Weights of a small image classifier.
Model: 2.14M parameters, arch repvgg, activation gelu, widths [80, 128, 240].
Training: adamw at rate 0.0027, held-out accuracy 94%.
Data: trained on microscope photos of single blood and bone marrow cells, 97085 training examples, 26.4 epochs.
Rows from block 5 of a small image classifier, named by matrix and row number. Rows with one number belong to one channel. Each number is 128 + 32 x the weight over its row's rms, rounded and kept within 0 to 255. All counts start at 0. Numbers have three digits each.
After each channel's rows are labels from the 100 images, of 14976, where the channel reaches its highest value: "colour at peak" is the nearest of a few named colours to the mean colour under the peak; "top examples" is what is common among them. Only what is clearly more common there than usual is listed. The data: microscope photos of single blood and bone marrow cells.
# c3: 3x3 conv (model.blocks.5.c3.weight, 128x128x3x3, standardized in use, each kernel summed), inputs 0-127
# c1: pointwise conv (model.blocks.5.c1.weight, 128x128x1x1, standardized in use), inputs 0-127

c3.117:078081070137122104094101106108104095158113172104133123097143155101100119108147133116082107134110184080101151107137070164096043173143132132151105130179125130120094087120122132101100171118108106168164157156129108182131117126173127182173194164074119138094103157075109050129106126091126107121090177192172144129123138164113232134133162128121119108142086094131113067129128076134099111129118
c1.117:118108089157124073120095109121100129154125160123137118109154159104111121114128080133125118153130170080076141113138093160112069164142121141144090094168108131112101078125121141138096151093129050164154167102163139163124112109163136162144155149089107149137089168119099111167121155125124126119097198158162152110135148157049232147100169072135108122086098080139034065049124076113115097129125
colour at peak: black; blue
top examples: cell type: lymphocyte; cell type: erythroblast

c3.96:129152133138110137174097124131124154182143193157159096114148163164141168143106105197109111116134132127129116117135149098121143121104178140070097106118105105114168111151143139117091095084085065120138113117103217117139079142138110120103067106209094126141115111077144146098104160136134138163178127100121160079105102129070156115145082127218128129080151063172121193082087079139146149064123
c1.96:116088204096145113243149102130103140192117140132134132125122113142133159155125144171108087114106110158132114117146129173151136140082161255143130097127103119133240139176116147093147086117079104084113118111097168111136092096118112091120089097176133148117129175122177109095112162136116130154150178088114146146107108069114146111105147117183151119121130090138106161105109118135132124091155
colour at peak: blue
top examples: cell type: band neutrophil

c3.18:087107175085073134129190110110173125094114084093170176226151072124157144161153135104147181132117120051097133134150129140127133130169094143158133123141148075089129144194147154112094183122163094071111123145100130117150164073154137150145120160070075065095120101124108101122115120118085183139154105149096160170167101150160096100146131143115111133098124160067108134095184128100107126166084
c1.18:127104149110136076141180106131155152126132101130178147162197138138135167149154126108143136143128113075134154129161141162157156132155120162126157112130119090078118122221160133100131157004133074111151121128134154156156153108156153130156093156124103051124142137144131092125140140123123165114196126141124165173136115111133115137158133143156100108117119119092094105000190128079114094136082
colour at peak: purple; blue
top examples: cell type: lymphocyte; smear: peripheral blood

c3.31:155130085147114095141131082154120125117169140169160126090102122116148102130113132127121111118210114151103106092117121129098180142111107089148075148142140103138181081131157161201153089100202138115129098066080135087135154117133114146038069153148165102174174135143125199168146134137158102022123160110121153102097109073119117110105111090072133081107128106130173115105093162081111124153125
c1.31:151137063133117085165121068142132119102137134150163111071065126105139103124063147142099111136161093144115120112118129176123188158111127113143054163121151107158190088118161158175169086124196169109132105084063146097124140112131123118055096138180165103174142156129121172163123134149141097076095168115121160109098131082142135112133113049094119053085131117132189111129062138112125138134137
colour at peak: purple
top examples: smear: peripheral blood; cell type: eosinophil

c3.22:072154136085128130104144130160144149124133147114152205164148032160169178163156100127187120096176131059136118092137086076119133124116098114138139112140169091113097111136117155167144161105155069068143148140103139146158101114162067134116181142122181106134200062176126142084185132087142085090161103114123153112093108091119107115101073166060146164158101147134112095137131148148116141121144
c1.22:090149134082087121115122126160180148099107131111150185141153054192170206182140128162150114099151107061132104101113107065112105098111115044125131148105170119127126115085135118132117155104121100060142146125074149147172097111166093102143168123148153098135152024157139148083167087092132105116179122124116160127117133088140069109134080173107149160175091187139138117131116136137106131107133
colour at peak: pink
top examples: smear: peripheral blood

c3.17:063125146101086148141147137219134136106173121139173187150143023131142141138121136151175087098128135089134130128171128088143076132144121140144142129135186089103099102139158180141112169077178122093172087099055150125188103104154107165095153135128083157118140115130170128138152122115165172146187120173190157154151108099133148131121137161145159150124084173071106110114103088107104113103071
c1.17:101122177083114104187161107180138125132158128126144150118121054140137163139134141147128121070153086119136124146152110153158089103010111181118163135093155115104154137156159175136136027067153137074162086118032128110141121090104121109133132082129128152086170130151158131115170143110158104112158150128180146175150123070132132132131152158130166139134121169078093099067133138107122107118090
colour at peak: grey
top examples: smear: peripheral blood; cell type: erythroblast; cell type: eosinophil

c3.35:125104150104157082151109147131119168144103130125182096135143120127065160121061132162176082145137101165164165128171122119169146186063145150117108127125159129161142176145204155161153052068142126096194098124111150137122113184120101118096130125184126155123148132127188131111127204175102111134133137198176172140138124177116134192165131111154158158111170131117098170059087099127113132124119
c1.35:137106184100188103204171121115100149195127114124128090104125120106104131121071163157146136135126124133148135116155094175177153130060175178118111112100118110180205193173140151138235063125130170079151096141086138125116114124077119080112095101182143132120140175123182114113125184131112094122100193114136131157111126126110119136142148104114171117095161129096098159124085144141150163125162
colour at peak: purple
top examples: cell type: segmented neutrophil; smear: peripheral blood; cell type: band neutrophil

c3.23:089102169106167119155138105139144149114066100100249148163164107132130204118141138092147132152137120115111160082136139126173147236126119105168114149141154134131148161136177108149136112122112117065156134116091183167118100107154155138104129173136166114101165145160136123098155155089125125117160139235155211151159161128112134161127146107127175118101133120099081092110109117104069129144140
c1.23:111098169109171122193173113155181155133122131118189161135140102117122219130154140119157140128162092094083108100080143147181164155107124083155108142097128122119131181190171125191139074113102115084131128104087191148114132106136171129115094168173174091165206127193134145118182166073146097098162176141127206152154154130119123147145147122113157117105125116112092119100137143098076103134126
colour at peak: blue; black
top examples: cell type: lymphocyte

c3.127:089091132081098074107164136089233123162112163080154148138139078159121173096108175130122085154111111097105144113128102168097141135127121141133104153094136155115124135113175139125144138099109146141134093153097117153112116133171150213170145206144138067138132162124139127099095113116096039053125166130115128155182162100143153116173141169034125154114084086150136076114122105121118101156128
c1.127:108100124103113073106159128077210142133107141081161143165155089084101154095105148135151104156124106059097137068114124151091130154140065112143110149114133144122118130134151165128145137090145129158142100151117125185126146145158130220178152217105132108133118158137120134104082110103101067078135154138097114125187102151152152079147130165070152188107068080152110071067134122090112112172146
colour at peak: black; blue
top examples: cell type: segmented neutrophil

c3.116:071109134133074150095099118161080118051122063119189154177110112091080125110135110095121166089127127129098152118176120092097062158167107106181119133185171108121099125131154163119066183160182137098146131139113130136162111103155104155133194146090066122109116068102117111133125111119104158166184080165144147142121090144147129127106134128128118097074129170074121072167139090114109147193091
c1.116:067109116144040070081076108154103115130088156110169141156120112085052137080109149106092140117127145113089149119167119107116081161156091097175107164201198146145067121120154161167071173107190117137140133159119112161155097093170136161135177154089085121133133103098130102142116133118114146131178130156146147112144115143139153120086147104106147114093132175142082079087131080075119129196121
colour at peak: grey
top examples: cell type: eosinophil; smear: peripheral blood

c3.42:077097111112147080161134127145130130150084070121182115123119148110074138064087137100124054152132097148114133088130143118159137181127132175136109153172157124164165160158206115176124122122128163097182098096108142135078126139126074117085146133127164174071142142126167117096128154141127143150076163228206180165140134126131126190137145080165175116101158105110122129110098124137054117117129
c1.42:114111155092189104199204129143118155167111069107130113109136118095106134093126144114134113129149084133114106087076122205178168120097139165123120135113117113157205178190152158177182074112108191093122083137105144129064143129099111110109115139141203133123155201133134108139138155126129112130049215120132173158137154113141139174109129111134173115121147099092117114115135153122113128122180
colour at peak: blue; black
top examples: cell type: segmented neutrophil; cell type: band neutrophil

c3.29:127133171151075111159129109098078114156174142124131099096097093114107130149163034083087202141149152113108148117134106145138147152156102196189148145185168112121165158162130121162113168132161100131102133157076137109142089086159114082099158110095055122148084138113057121152064136156060173135118151135098129160078130130133174116140099125102154047108162168158133123124155158132115124145080
c1.29:139137154132134097150160123130063134125194114133147143140179140139147204164170074112164156145150093078069186097093147120128128146100055153148127134105127109086140139178167118143114081119128076152056129169115171143161109104152146080177147123143093041159126138148028115130122116143086099117143150167082149192124132124120160132177116143151150090123116154149127093111198153109115117150108
colour at peak: blue
top examples: cell type: lymphocyte

c3.50:053101111123109164096142126051094120124101127074101094155138130124114170086130146084018137104115110070076093095101130160118109141129172131127108094129159170108123138158158141159115130147097173106102167160140088165093127088159148135151158128139120097122076148086077118134093127132074091144178163094086149167076173171161167164189123119137132088124121107091161077171157091186134111129131
c1.50:067097109133128108123151103105104139148114130098139065134129129119034119039113155073022077131115172103120153117135139173159122179166170128171116113179149165108098070158169131149107169064097129113104144130145110175117107079168131156132136146169143150156128145079091093168102136130113135141177149151093160135071172133144143157151104115144169109127120132122149101067125061131125081146132
colour at peak: purple
top examples: cell type: erythroblast

c3.44:108051125158143080150151093046153157117165055177172110144150099111083144099067154147139068139142148151177159115159116106145131167083158172151128140145143094138132147135188130129138102092128113090177080121088158150159109170158103167117136183172176145154170148123167145118132160149072086101143120185177144157135149121129136153130142093097145129118152125083135181095079089098066142179119
c1.44:119082139122185090195144112087067131159142105139117111119150112113104168127042163160139086126132147152154144122151101190188131125056154191163129129126126124129146186181159166108227081104125132075128121099111129132117117125098133111108084115156163162149148225112188115126131186118106076135123159140123144167131161109121137143120163054128143114065136106119117152117086101114121132148153
colour at peak: purple
top examples: cell type: segmented neutrophil; smear: peripheral blood

c3.76:133106092139065127074123137151127112097130099131139145137155137054099099083061162127131049161149145096084139097193106165116103140186112110124112134149126115110102075104115158118107171110166166174153115131132123141088122118164125185148137177096087168115110161118131130164082106119112178132100177141182122142149135118119194138138159113125138111089046101103114077097096020113131086092098
c1.76:157166081157093130061087155149097141092162136151117142110139165116137125139072158164141130140169159103054125140152123144107133108147130092107082102099075117076097091114117168128135123100128152167148124076142124090069161100133168131114077140108077147145101125137139171165131116126136136137088164115159119143138155162113194169156181026135090109052084111083140092111101055125151093061106
colour at peak: black
top examples: smear: peripheral blood; cell type: eosinophil

c3.77:142103154146131109138164126185094156116184118165142119107129182087102140127185104132122170142134144116131132117095197098122077138132061125136149115080091082085137131135149113117131073113099075148151118123130152129137154101080194104155106068134125138189143115146145087168127132116202106146145132114145120132157148088087134145130199137173138076156151146092053121112198204114081104108048
c1.77:103085152080147106117209143166124157127176111115144139153184161111081199149178139135159132115070134108122147130076162138128087135109124110109135137051103117063105108141169156067124066052106126130148128123129158147173122094088163127133106108132136114175078125151148060146123116102177123154185103143142126187164151094108140139150201135172151110150100157094095130083188118114128092097116
colour at peak: grey
top examples: cell type: eosinophil; smear: peripheral blood

c3.78:101069186076166101166182098074086138156118107085140101118119148089079146090187055072125148155054125107149148143121162139164127166100149195129132119141115095140166148167126121132129106123100095129149149211158149186140100145139156082200189107124138142132114142140128031095108156118099087140142132156146150150122149121116129157114127153158153130155177127096087127107172163123075113153109
c1.78:133069158095175100173169132110071147139129060071132070106131146062091138082104086101106091139057134093108181137108157179174155166113176203136112126156125114153171138184138145153143115086124136124141124146158147144128109116126147087147124101128144175143108183101117025099105177126097098160136151172134163185122142145110165162140129105168137124131148087091082155072124122130113094129134
colour at peak: grey
top examples: smear: peripheral blood; cell type: platelet

c3.68:164100169139146136147105112104055124136133101124132086097106163044066128072148039042128143118112127177127177127124165116187136147140115145150153107161141131157172182143111060143092128140135116141116148140199103151133102132151170077135166100095139162141108122111094029137091163124102161158111142143103169111136114148077110127108071120175144162114144126153125084115131162106094122182125
c1.68:179102187136132133163129110142061136112118048131135133131110184088124172128159008077172138093139083163125195114125184133196117124121119118143171101129133140127155139165122106146084103108163094111124134122159106131148135124138190059113154084111146150131126134138092058136134169078104152161160136129108190116147131166111134127146063142161166175118105113099133086079152150099106135173124
colour at peak: black; blue
top examples: cell type: lymphocyte