Rows from block 6 of a small image classifier, named by matrix and row number. Rows with one number belong to one channel. Each number is 500 + 40 x the weight over its row's rms, rounded and kept within 0 to 999. All counts start at 0. Numbers have three digits each.
After each channel's rows are labels from the 100 images, of 14976, where the channel reaches its highest value: "patch colour" is the nearest of a few named colours to the mean colour under the peak. Only what is clearly more common there than usual is listed. The data: microscope photos of single blood and bone marrow cells. In brackets: how many of the 100.
# c3: 3x3 conv, stride 2 (model.blocks.6.c3.weight, 240x128x3x3, standardized in use, each kernel summed), inputs 0-63
# c1: pointwise conv, stride 2 (model.blocks.6.c1.weight, 240x128x1x1, standardized in use), inputs 0-63

c3.167:501531498490526530467483537495416491524472493534503460542461542471444586466492450490493548503476530511502576440492502490550502523546521549525498444461451486477478488450442478480485489508484440
c1.167:441578504451512532444420519515467520513501438497518499522469515481447551482481508498496500509460546511511517462495490525504465516533578525512500433466487468470486460450445501468456525476494454
patch colour: blue (28)

c3.71:619431584502575516511464421537451530534480488435430458481506432473439515475494483481588522455543487530488593500514470526554550492492506549567532476532522522497443533432428506485522486544508529
c1.71:591467544497550492487494398509420452496419488449468489512525501506499518500510495472573504437568431524512576477504492511530583511455480530521518451511509507477435479464458529493512439530511516
patch colour: blue (26)

c3.63:465591492494401486532461562580510500555440529458530536490419409544574530486549476469550535482482460579495489502538465497523508523505502495478588513469516450491529541544536431485444481519461478
c1.63:461606450477455493522445555574498526530437516447549517520415472498545572461547459437545495479509442553523519520536518501530573578513490510496569518488512436483513543525508403521454483499487492
patch colour: purple (54)

c3.162:451504436474561480497528552532484497480484498483456490464488519503470523589519487548490550463493511489499526471487455586483521478497518544491534552462427529442480428474498534458502509434525507
c1.162:475500480485453516507484493511492523479513484483502489460450473449491496450447519488470484461578518453456458457453475505451576505494490465496458474483465482513548451504458481596485448498484508
patch colour: pink (69)

c3.48:578478532540505459555490419427435511532517489554507447475445466525441529471487509495504489453546545574539577486527461514531537564451565558631558547559505469512525520504496500498493426459515490
c1.48:534486526546507531545486501397492562525561499586502419458417478511437492456441491531497491473504624519506546520521477534504519540459580555552487556525508490510494523491491458445474451479455465
patch colour: purple (60); blue (31)

c3.152:466449495458529475533524478531573479482504518461483435502581541465474534509483499521602491550494516475487505493487525537474544489531481510493433450449452520461456499497477532456484463529472459
c1.152:472439454450513495527528502526585494497515506458480411480596516442440514464450479513553434536442534486499496538478528543497523499525459544480475479510505529450431487475487529444486483518443467
patch colour: blue (49)

c3.40:494500481555433494641561420467537460565501569562534516527456473510527542496488506433493512547543480492499503487503446517490542516583506498564497524445498521532542483518478487526472523520527433
c1.40:512496494568429498626563432489505420577419578567551530486430507468499565495494488488513497528527469477492527444497528430497532532591474531599491525444468531535530450487506428511479507512500449
patch colour: pink (60)

c3.185:436499407452489503478453519468442476507477455458518486504606515538479542521534488479489485527469507460509445455509449489482445498509469502559501497494479471469550475490466412467483506512515444
c1.185:436512472467501502520444522531491480494470436474529509493562489493494512545540464497512485544409531466516416417528471470496420505567471506532507500506494475424561477503460407464457496479496451
patch colour: blue (26)

c3.10:492493523488474484481526492559531564469484489490542498522530398538477535555461520532515438467518456561510534499526470531484535504483522489573535532461528523450452443480498533471452499500445518
c1.10:450471501482503505503540502538552548498502535489535467517455396504460531506442534517502440457496473571522538468537449554515550491506519496577552537458559543462419477445470520459460521451459534
patch colour: purple (58)

c3.57:540531482539510563476528520425492554493453507537483449502516519506456570521416520614506486480494483498460537480506486496446536474519540448563488488458458533529470466494510583478502455503496502
c1.57:546510498566506562523557536428512509543468546588484439511516531469412589483402486600511490526459490494451514443491525467412513493564477456593479502508465550518500456491513566478509491498520488
patch colour: purple (71)

c3.92:462504435531452387570534396471424405536457551507493524523504477497516553508498470439506563530507457565549560476588466490529611499577500545527566496437501508506500470493456444525495504544520430
c1.92:425526478539440393627549445493453441540390561536486512478503514556508534499478479451489472511468453534549530449584503476513584496582548511512537487430517532486482448492482396502472475507525455
patch colour: white (43)

c3.84:448454413530364479565452501489496501499541475550526479426464474520530504523512501432405430504477548464549450494490439476448415554497516487527474507550594511508505424531550502492454515489533562
c1.84:462452464526390495543469492476494511487526462521520517433470491509495493490478510396389415492483550488525444482493462539487442552490539524530508542558589498530548480523523507500467503507504571
patch colour: purple (47); blue (26)

c3.9:507544497505474471540562473505409475474514525520519529472396385504529601518524507514506570439563478522573564474560481542476568527470533523507524451489528516483486441473482552522537520439496498
c1.9:508537452493485491485508508449457504433540452516514519506429436481541562488529489481505540383617493516510508487509486537501585535428514511486495450547575496523524457498500509556547520483507497
patch colour: white (43)

c3.41:518523548439541527491472478485560524555487513425495388498461544492468572519429483501504512543453498514477542493480570467542508525547490500462487505520444487489509539501510432501487494513488470
c1.41:516527538463524532469453480505532515575529479438518376508464558446387575504442473516496518551447505495478539508444560512544503555543435510493487509515457488519502553500533461493488480516472467
patch colour: blue (54)

c3.166:491488624468528502498517464586527553509569502501483511453446499474442539429529522568489553480522517477478528515406563521493522502498550563552457482527450571536503543478507481499534391559486490
c1.166:458523531483531564490492521543494556514558497515508433394473517460411514441427511550460525494500577447477493490435517503481535506514565532526418481490428559506469498474455485503533435599485511
patch colour: purple (78)

c3.168:489525501503510497503491428489518518470469533481476426465533612464451558512532401493443521515498468487519496467473647473465478513530454477472497506505479503537517514522542471503482500550500480
c1.168:451559508463524485495507424502530508453461532452471422479532559483424587542503459486457520490473433525504497413470582461496491500511473494467529524473510523544543483548555426519475517538471438
patch colour: blue (51)

c3.114:565478476563562460515400405451436507501520496576508390413517626506435502512529452502493497496529523529523530486522558403488463523513477471529499494599466495515518486488493453511495493539512464
c1.114:542491476539560464532412429443454514488543468557539368432534558483424494513519480453481509530509554536540523495538529441523486540502444495521520477574434476527560506527505427501477527511513432
patch colour: blue (52)

c3.90:437582491505509464502478554540415519464535472457462467455585548554531535460552459486518590469553490482480498510508469508476584496498520535431493511482471532550474472546524519568552479449456503
c1.90:438560481473529496507472569541454539456503447424508463472611516522511562470560418490517569487546466489460493542497504514526559515516475518437489489495439503549537466534541515570533480454485508
patch colour: blue (56)

c3.175:448485518431523471509496507530609494465490484434470428467501537466446560463507460471519486538468484471469474491435531518443542482536457470469456533502512524496449500473459450497479522521472513
c1.175:474486500479459472501483502530646504427469491422506401496497507458435570488450466509477469538459502445487470436447532513401526518554484461455484541505536524509467460484491479490410546503467522
patch colour: blue (48)

c3.222:495530453498489495437462531504460518491487506521513504505592593541485590533468507567458485503454439505435514501436519456526470536505479493525485523471436493536505520528574459496538353490523489
c1.222:507535461466519521435481535516484500494441477481511538552565526544526602558468514552446477483435431481427513530415491494521453520470487487531505526493471520534497511551574503493534375461531500
patch colour: purple (78)

c3.155:447471527440490469500525489579565487486467487450453523519474456460528545452506419481569473549442480451489463507458519517477529469507463491475452487501511477499483515501501475473455528524469450
c1.155:409431513470460449509539464575584465463421472420480540533455438498549547455481450477541441552455481450511466493444529538450551502512492488486487509530513497486462487495518489476457534519463467
patch colour: blue (32)

c3.34:541494475533467466525475499471497478474506500549517530472550534487537533546530537534500477558544470528465514493453529537554492522517466535536492540471503527529539523499561571524595461401538553
c1.34:572481473556479534495478548469507509474555491584484498478575492497537526543495559547513494511554472510469519531470522538520503478483476500550464503516494534497491481486550581504570470403517527
patch colour: purple (73)

c3.138:483537459534482560511508555462519474510487511557510457391477606567455553513509500584490487507505549476521485425473495504411492510554493492555441471519427511480438465548483524453504505462512484
c1.138:470572484506443559516516543466548516530506514509503445412453578534469538508487483554478465488460539496518477423492524493455508485557516484539488467479418492488451470568480508415478499436485463
patch colour: blue (50)

c3.158:476535571440515473462504559650532547520571527493494523460537517454436498495510522537523481452464464553492498483471546500471502515488489499505527505475461438467525470558460496482411445446453537
c1.158:495526516495468502494480545590558562510560538499523452425475512458395524483395533550467440494503515488486490484474519504479542524524513454528471476465493432477491484522440500546420469465447527
patch colour: purple (63)

c3.196:404502381427449440482437475449428466469448460443603474523556550509507593526499486455491496566471536473513458493524468517521439545567495510498479486478502477453528472513488459472461503505497494
c1.196:457522469450453443532471490492465464414438456473553510509572584489497594549530448514508541596461520486540462488562518541501433512603496513484493477463472433454543479549494519477483513450466443
patch colour: purple (49); blue (29)

c3.132:445478521416437435549513506508507427476497455448524527506525509472517522467517515472525470590472533574535510526486448586602469548475515566497542471469510480455588567536443524471475452461476481
c1.132:483505519417476467553518535516520454501503425476504496515514527422459525467481517493538451577473518582539532558490452617593483532483482571531526484498494465479576578544444505482507452461496489
patch colour: purple (50); blue (27)

c3.37:484608472427471554514455579524573479495447422458534461514468532471527591535501455559506507566433486484530499494526480616494560577575448528546519506487464505491485525528508499490503533487506487
c1.37:502613498419455547537459548579572530524472449461535495499458541449477608518485453555504507568424485520530512441525532570518564595579436511564524485480491501488478518564513474527487507472483499
patch colour: blue (54)

c3.86:428498459469503513564569533475571492496500497509482517465442456584526555494480524493474422494433523438545479532522455495492515492498544553492448470548507528504446410487611519464493526494510501
c1.86:463527474518477544540532561464540570507583499533506493416438489550494517493450509496476433533471616462507469579490491487519486494533549488506447494504490491482413407455539483440475480455484482
patch colour: purple (90)

c3.229:522601526497551490520514503486506532491491508511463449478528487492488581544581398475535593484538475521502524513501498544485545491532497513499548454454518507381545519446467483424485520467516461
c1.229:508629502507574497527482529496481526499458524507497430497521489448435580532529365496496569479526451523498500504511529562497548529533474514499520445471541511401526466501475475471466529472476456
patch colour: blue (52)

c3.174:508547535497558422511553511514468473492535521520397473428542513528488491508507491481563512442520485543529516476539535518475585438501522494466534465483488516434494454452448522453511487403498413
c1.174:458522509481498523484521576526486551494604501504408485420538497534490495497486480494547506441501578506493494501515516519487549420523558492472455459439489533477460465442463445477474478445449456
patch colour: blue (58)

c3.117:576544487602517445518487423526439569450566480564481447455482536458471535490479389468478530475600486505510503467492540480437523534506502463519469475522531486503486470528484561539522511474529490
c1.117:543582511620509514501494523503438586436579442566511435492492521437465535478495381493515578459541508490481534517489518494422510549482489471516439502523527496481511470548473561494535505454499448
patch colour: purple (56); blue (36)

c3.110:489568520486498475527514479489505514488531509457520475410448579533510525468462506451524506487585471501527506488535570504472604570543535487433529459565467487588556499581521486574468475498478444
c1.110:488570489485472497516494513475520563497521486483566471450450536482453582464506474457497476499562509483520488498525532496482656596530475494477519476517446473561559499585561465589460495462449456
patch colour: white (54)

c3.56:450480501441521438548591521450476409473501448460530506502487469462497546474495520435499501527494536454590555538501464577526570550457546578513479464511518520485493500467450555507574457481519502
c1.56:448498531431516445545560533476440442481546392461511474495484503465490558483508487407484532499467528468607536536520471540518530528479573579488476474509508505500502525507453507492569473505517473
patch colour: purple (64)

c3.226:507538516456544504488448523547423522471543440435432480456580512486522526490561376409610522510467488525448505529489514511545521484464521551436496466493467462498536544511497511498491419531512507
c1.226:475521545419503486492503519569440493499503481430461474515571501504500533507542380412605521490407489517482455544498522509528496520481504530450518475490513492497484524501487523464494420515483506
patch colour: blue (27)

c3.177:480514591437467520472525533618571571481522488471503581484449497529502538519493536568518409411466469474449457480441488506439471469498517485528487546464565537493478435501474521530500443509491555
c1.177:446503576440477539479551556565561554495556476492514570470423475534521538537476553548528422392478511471474473464422459513462478498490540490528476556421542565498481469508490524548525450500504558
patch colour: purple (79)

c3.184:391481426462520481541461516453487509452458458435509470526581508504503529513513464434502463575451539452496440495469474499498440500524484517488441498499487483487472481480479482453477534550510467
c1.184:424498476479476481537450510492497513433463452454538481534545499474477526506502460452511457595425547453491434499476484495454441544549498535483460531532503471452465434466476498440435516529473445
patch colour: blue (29)

c3.2:533496559512476516493516459526562508476525489551553549424442512454510548449529579539482377552556449525482479476406481550508478541466444460529497542485547517507495519525528584530505490453498579
c1.2:518473550515461493513546430527553479500511496542542563447434488493541542444534582527479377529543425548506493477406463540505496556458462441544521540500525551523497523542556564526515514443507561
patch colour: grey (49); purple (47)

c3.78:460538488506476551524491565506491522507531487480507506483486426547511561481492482489438495456531491512481435492493409479483496516434517480458509477527501417547640560585581470566450453490467545
c1.78:509529471496516543512453538497505544486532478492508458478498426475498540478449470479475499472558481457450433493456446493479512511475463473508449473490532466537601478554518467582459458538533549
patch colour: white (41)

c3.59:545486456507457530431529510448526429503487490497523483522544524546459527497451580543483475422539501539471526468525491565456521466498560478575517525452522520490448466491481556486473387472497572
c1.59:491472472473443566434502546433550476500524476481510472558544522538455527485478550516469497414488572549427505500527516541485508472520565490549541559491539506514471510469505492460454397453458558
patch colour: purple (59)

c3.51:515627510499436511525464610511492527514529500501494430490467496517493563441462429481531518478511484618495512486533508485526551535492523500513566526468495388483551573554522460473420446439425447
c1.51:515607509510485528509474596517497500528542527512500396461427519504511543468458420507497541510500502544503534512526523497527546543498538503510510520503500429474569543571493463472409422435414415
patch colour: purple (63); blue (29)

c3.7:520537444540468468480506484466425532464502494533497514521525470543511562555487510554537515423509464549527526456529480460473500502465550453489551487460495509541472473517527572485497466448490446
c1.7:530528477553469513483496525469429521503512495548498464518526493510484570516464486575494526450489478554520535482526504478466489514474540481508529488513506489554502438550497566528485468406507405
patch colour: purple (77)

c3.97:495556487474510518539490504505536567488513532510548469495579507544503623551506457575508518497514476466499473462522518486455532543523468461513454561491485479511517472543557465529407491505436480
c1.97:461534519474472551536463527513559528452518472490539464490568490554525573559545468613518554498525496488488471498507508495459535520538457458495458492488487496521561438574558502557470484520426433
patch colour: blue (53)

c3.18:487523480496504518491597471497505531531502534514570508524502440494479633468484530494464488424515495515563536468520483527468546578456564506535505482515511472507539481514527545542462504493481527
c1.18:468541486493508489507594486493531506515492531536545508544486475490508595459520526502475515425516484531520502485498470545470564563472594483550480496522521469510551513512517521544483506475490510
patch colour: purple (66)

c3.199:434522420463490469545466516488485469469457439487537470449575566541512554528532452473482478555439535440553450487538528515448499538578494521486473488471481502486452428498513476449496532469496459
c1.199:479517445470491478560462502529520464484456450479531495441534515539496512558463452499446378533492533406532398491537544489452512512596489521512469503543521497513508420536519496524505517473521513
patch colour: blue (62); black (30)

c3.157:508553565499464522490481551597537565478498492520497555431337477538498503451504517547453460462481469566471478507460540485503451505508521500533527500511483520472507497539516443475448458523454522
c1.157:496534514494492546530480555529513547529498522510545430392432494486379518470379512535410427489459523521502517497509518516548517530537524501540508489501493506468468512479448473509454491517473522
patch colour: purple (77)

c3.67:480532554501469551581483568498523490544484532494518553503466427507536554481531448474508489532479512552487487524509431502585421516480513505523537534465476460528592614578536455515472477522460507
c1.67:471547497488463574551511577503497475545478544518496534453522442488505536442535419484524466533467468538470491538509412475514471486478489515482516537409407508558560618537513416533496439565474529
patch colour: purple (88)

c3.193:416486380482454491510408513457455475458462453461516490501549506528500517478501459463474438555459535450490442471471453505496407518513476529525464480516545498446497440476463438459441497533513485
c1.193:468491448522425496520398512506491523436502469501541477486535509496462524489463428511490409587436561472492447462497487506476405546556509542524495495501537492428502455488466496437406478507477475
patch colour: blue (39)

c3.38:509530567489486551448523548555418518525533491521547613448462507451494498482498558561542435435502446530510504505485477543498411517455482520500537517454499510482510517556481563482511456445493558
c1.38:512533545476490580422513556543468535504528470494533572460428488477499518489503553556543415397506416527508481477462461548485493524415463484505528522434520502504491515531490547567493445477505591
patch colour: purple (72)

c3.115:554474515550542487481503407539473488435531503589465496432526565507475560521527471515502446458559468546535500447449512458418485528468459407537491507563522509509508480502507530531529531449515515
c1.115:516502524528529492476502431531477501387558441551509474472519523463473570518501477510509471474545465518509474466464499491459529549470459403453478474548550521500549483504489546533496527430454485
patch colour: blue (68)

c3.85:511473443475541456492555439466464470490537530506401516471560587474543526525530481459517472483586478474507522514434511503504536499462462500518466474556501467545515525504514521549590461488537481
c1.85:521462434496553455471540410477486462487546495504412494500561580453496538513523493464546487496548424511493539511431537525526514498489472499520482457523470471538467502508531495506585445484503456
patch colour: blue (41)

c3.212:459554446406499466501433491493467532474479485404493449514610547467486556507497374470495521506467461486484493486551610451500498515561491506467502475462479497498497508500512464466486428517526437
c1.212:501539502393522497486447488490476499455474477413476482546604525492503580561517407486496505498459445484482523481543583473524468476537507522471519485484506494545497500510522471469506446469506476
patch colour: purple (53); blue (33)

c3.102:502574484484464433568454508474452500483450493507571469462497521468519535541480453504511528521519500517568499456626535469493522538568479488483533508483433408506552474521486494512432543421454460
c1.102:526574522514518439563441464478450441485417467505540440458461497437507484516504431497509521504572483533545506496571520499520585530522488523448517521539454434509575484540425512563480529417479489
patch colour: white (48)

c3.22:532489544520494530472517474488491518518463527488581483474494501489433564484345578541470440506551485526489530490477521531542496539471504496566492524468506497496487517483464522534473405524480554
c1.22:516492548509523522469540488508524504527452526492537521493469494473471556436418606537508479486518476520480557493461499534515500513465517474548497512494549514477510517482416536552474422514488570
patch colour: grey (53)

c3.95:451613483428497494604501583556478525540481442448538493475513519558519499485474472453502412544421528540579531528597489530541475544545520529491529498451490466513505528516503501445508448489486536
c1.95:499630491454504558563462638558503626532543434472491418473493527514463516476455436467508451523450511523507507570529503509520486511527486523514499475446461500479485486497496457508449438501456531
patch colour: purple (67)

c3.153:495513528461463518533503527487521451503471527449490512423443491495504532498554471513451541502475539528517537538487460539534506501496532534506542557484535470522510540548520497486504476449455540
c1.153:490524512427505504504493553506495502522496503431477472466519499489453534448528464494435517489500538509505538530485488504542437498458550497506470534479539469475497522554523495433505459492462520
patch colour: purple (59)

c3.142:431521467476431523459412539452407466511468470458570509501479448471502559496482463471480445481481504507495510507468458552522435546466484556566492542518500486513551514505436506507465492523461502
c1.142:458536463503471517518435524502441515506489458498591437479494507425425563466485453500486454545510513476508503492510485546471473587521456503584477542498487500502523515510431517510445477502454488
patch colour: blue (40)

c3.187:436517556419419520455506503529452503504525559447592561585496465444465573522492514501519547444494439520495498437557492474472428525504431455484490478482520486461531497522502522491420533506470492
c1.187:463505534442420474441499462504473497478485569478559556603518474510505570533511520504535560458508397511494507395540489456458446505513460442505508484473498461478517501506522542491411514450495494
patch colour: purple (56)

c3.236:501579462477486535503466587487523501457463493483464497507460511581477526483537445528413566458470457517394460510446448524463522433505484482480521530491537521507505537535554463485556489493516535
c1.236:495563493445466528512457568488509484433437497508463542515470529569498517488520459529405544460516441531408507520415486513468519433484482487462539485474584508505528546532567491486549481494497523
patch colour: pink (58)

c3.209:492559469467548453493496540516522445501518520476449532443570579572528571559534537498564498444518439487445515521464529507423514454534490477481437490512484508498428453537543517472515421502512482
c1.209:489562491488556477502501549486499481523516524473446529420536592566542560581511490524510499468503451507433537510468542508483478482551472513472460491487453543497443498546554495437513403540497468
patch colour: blue (44)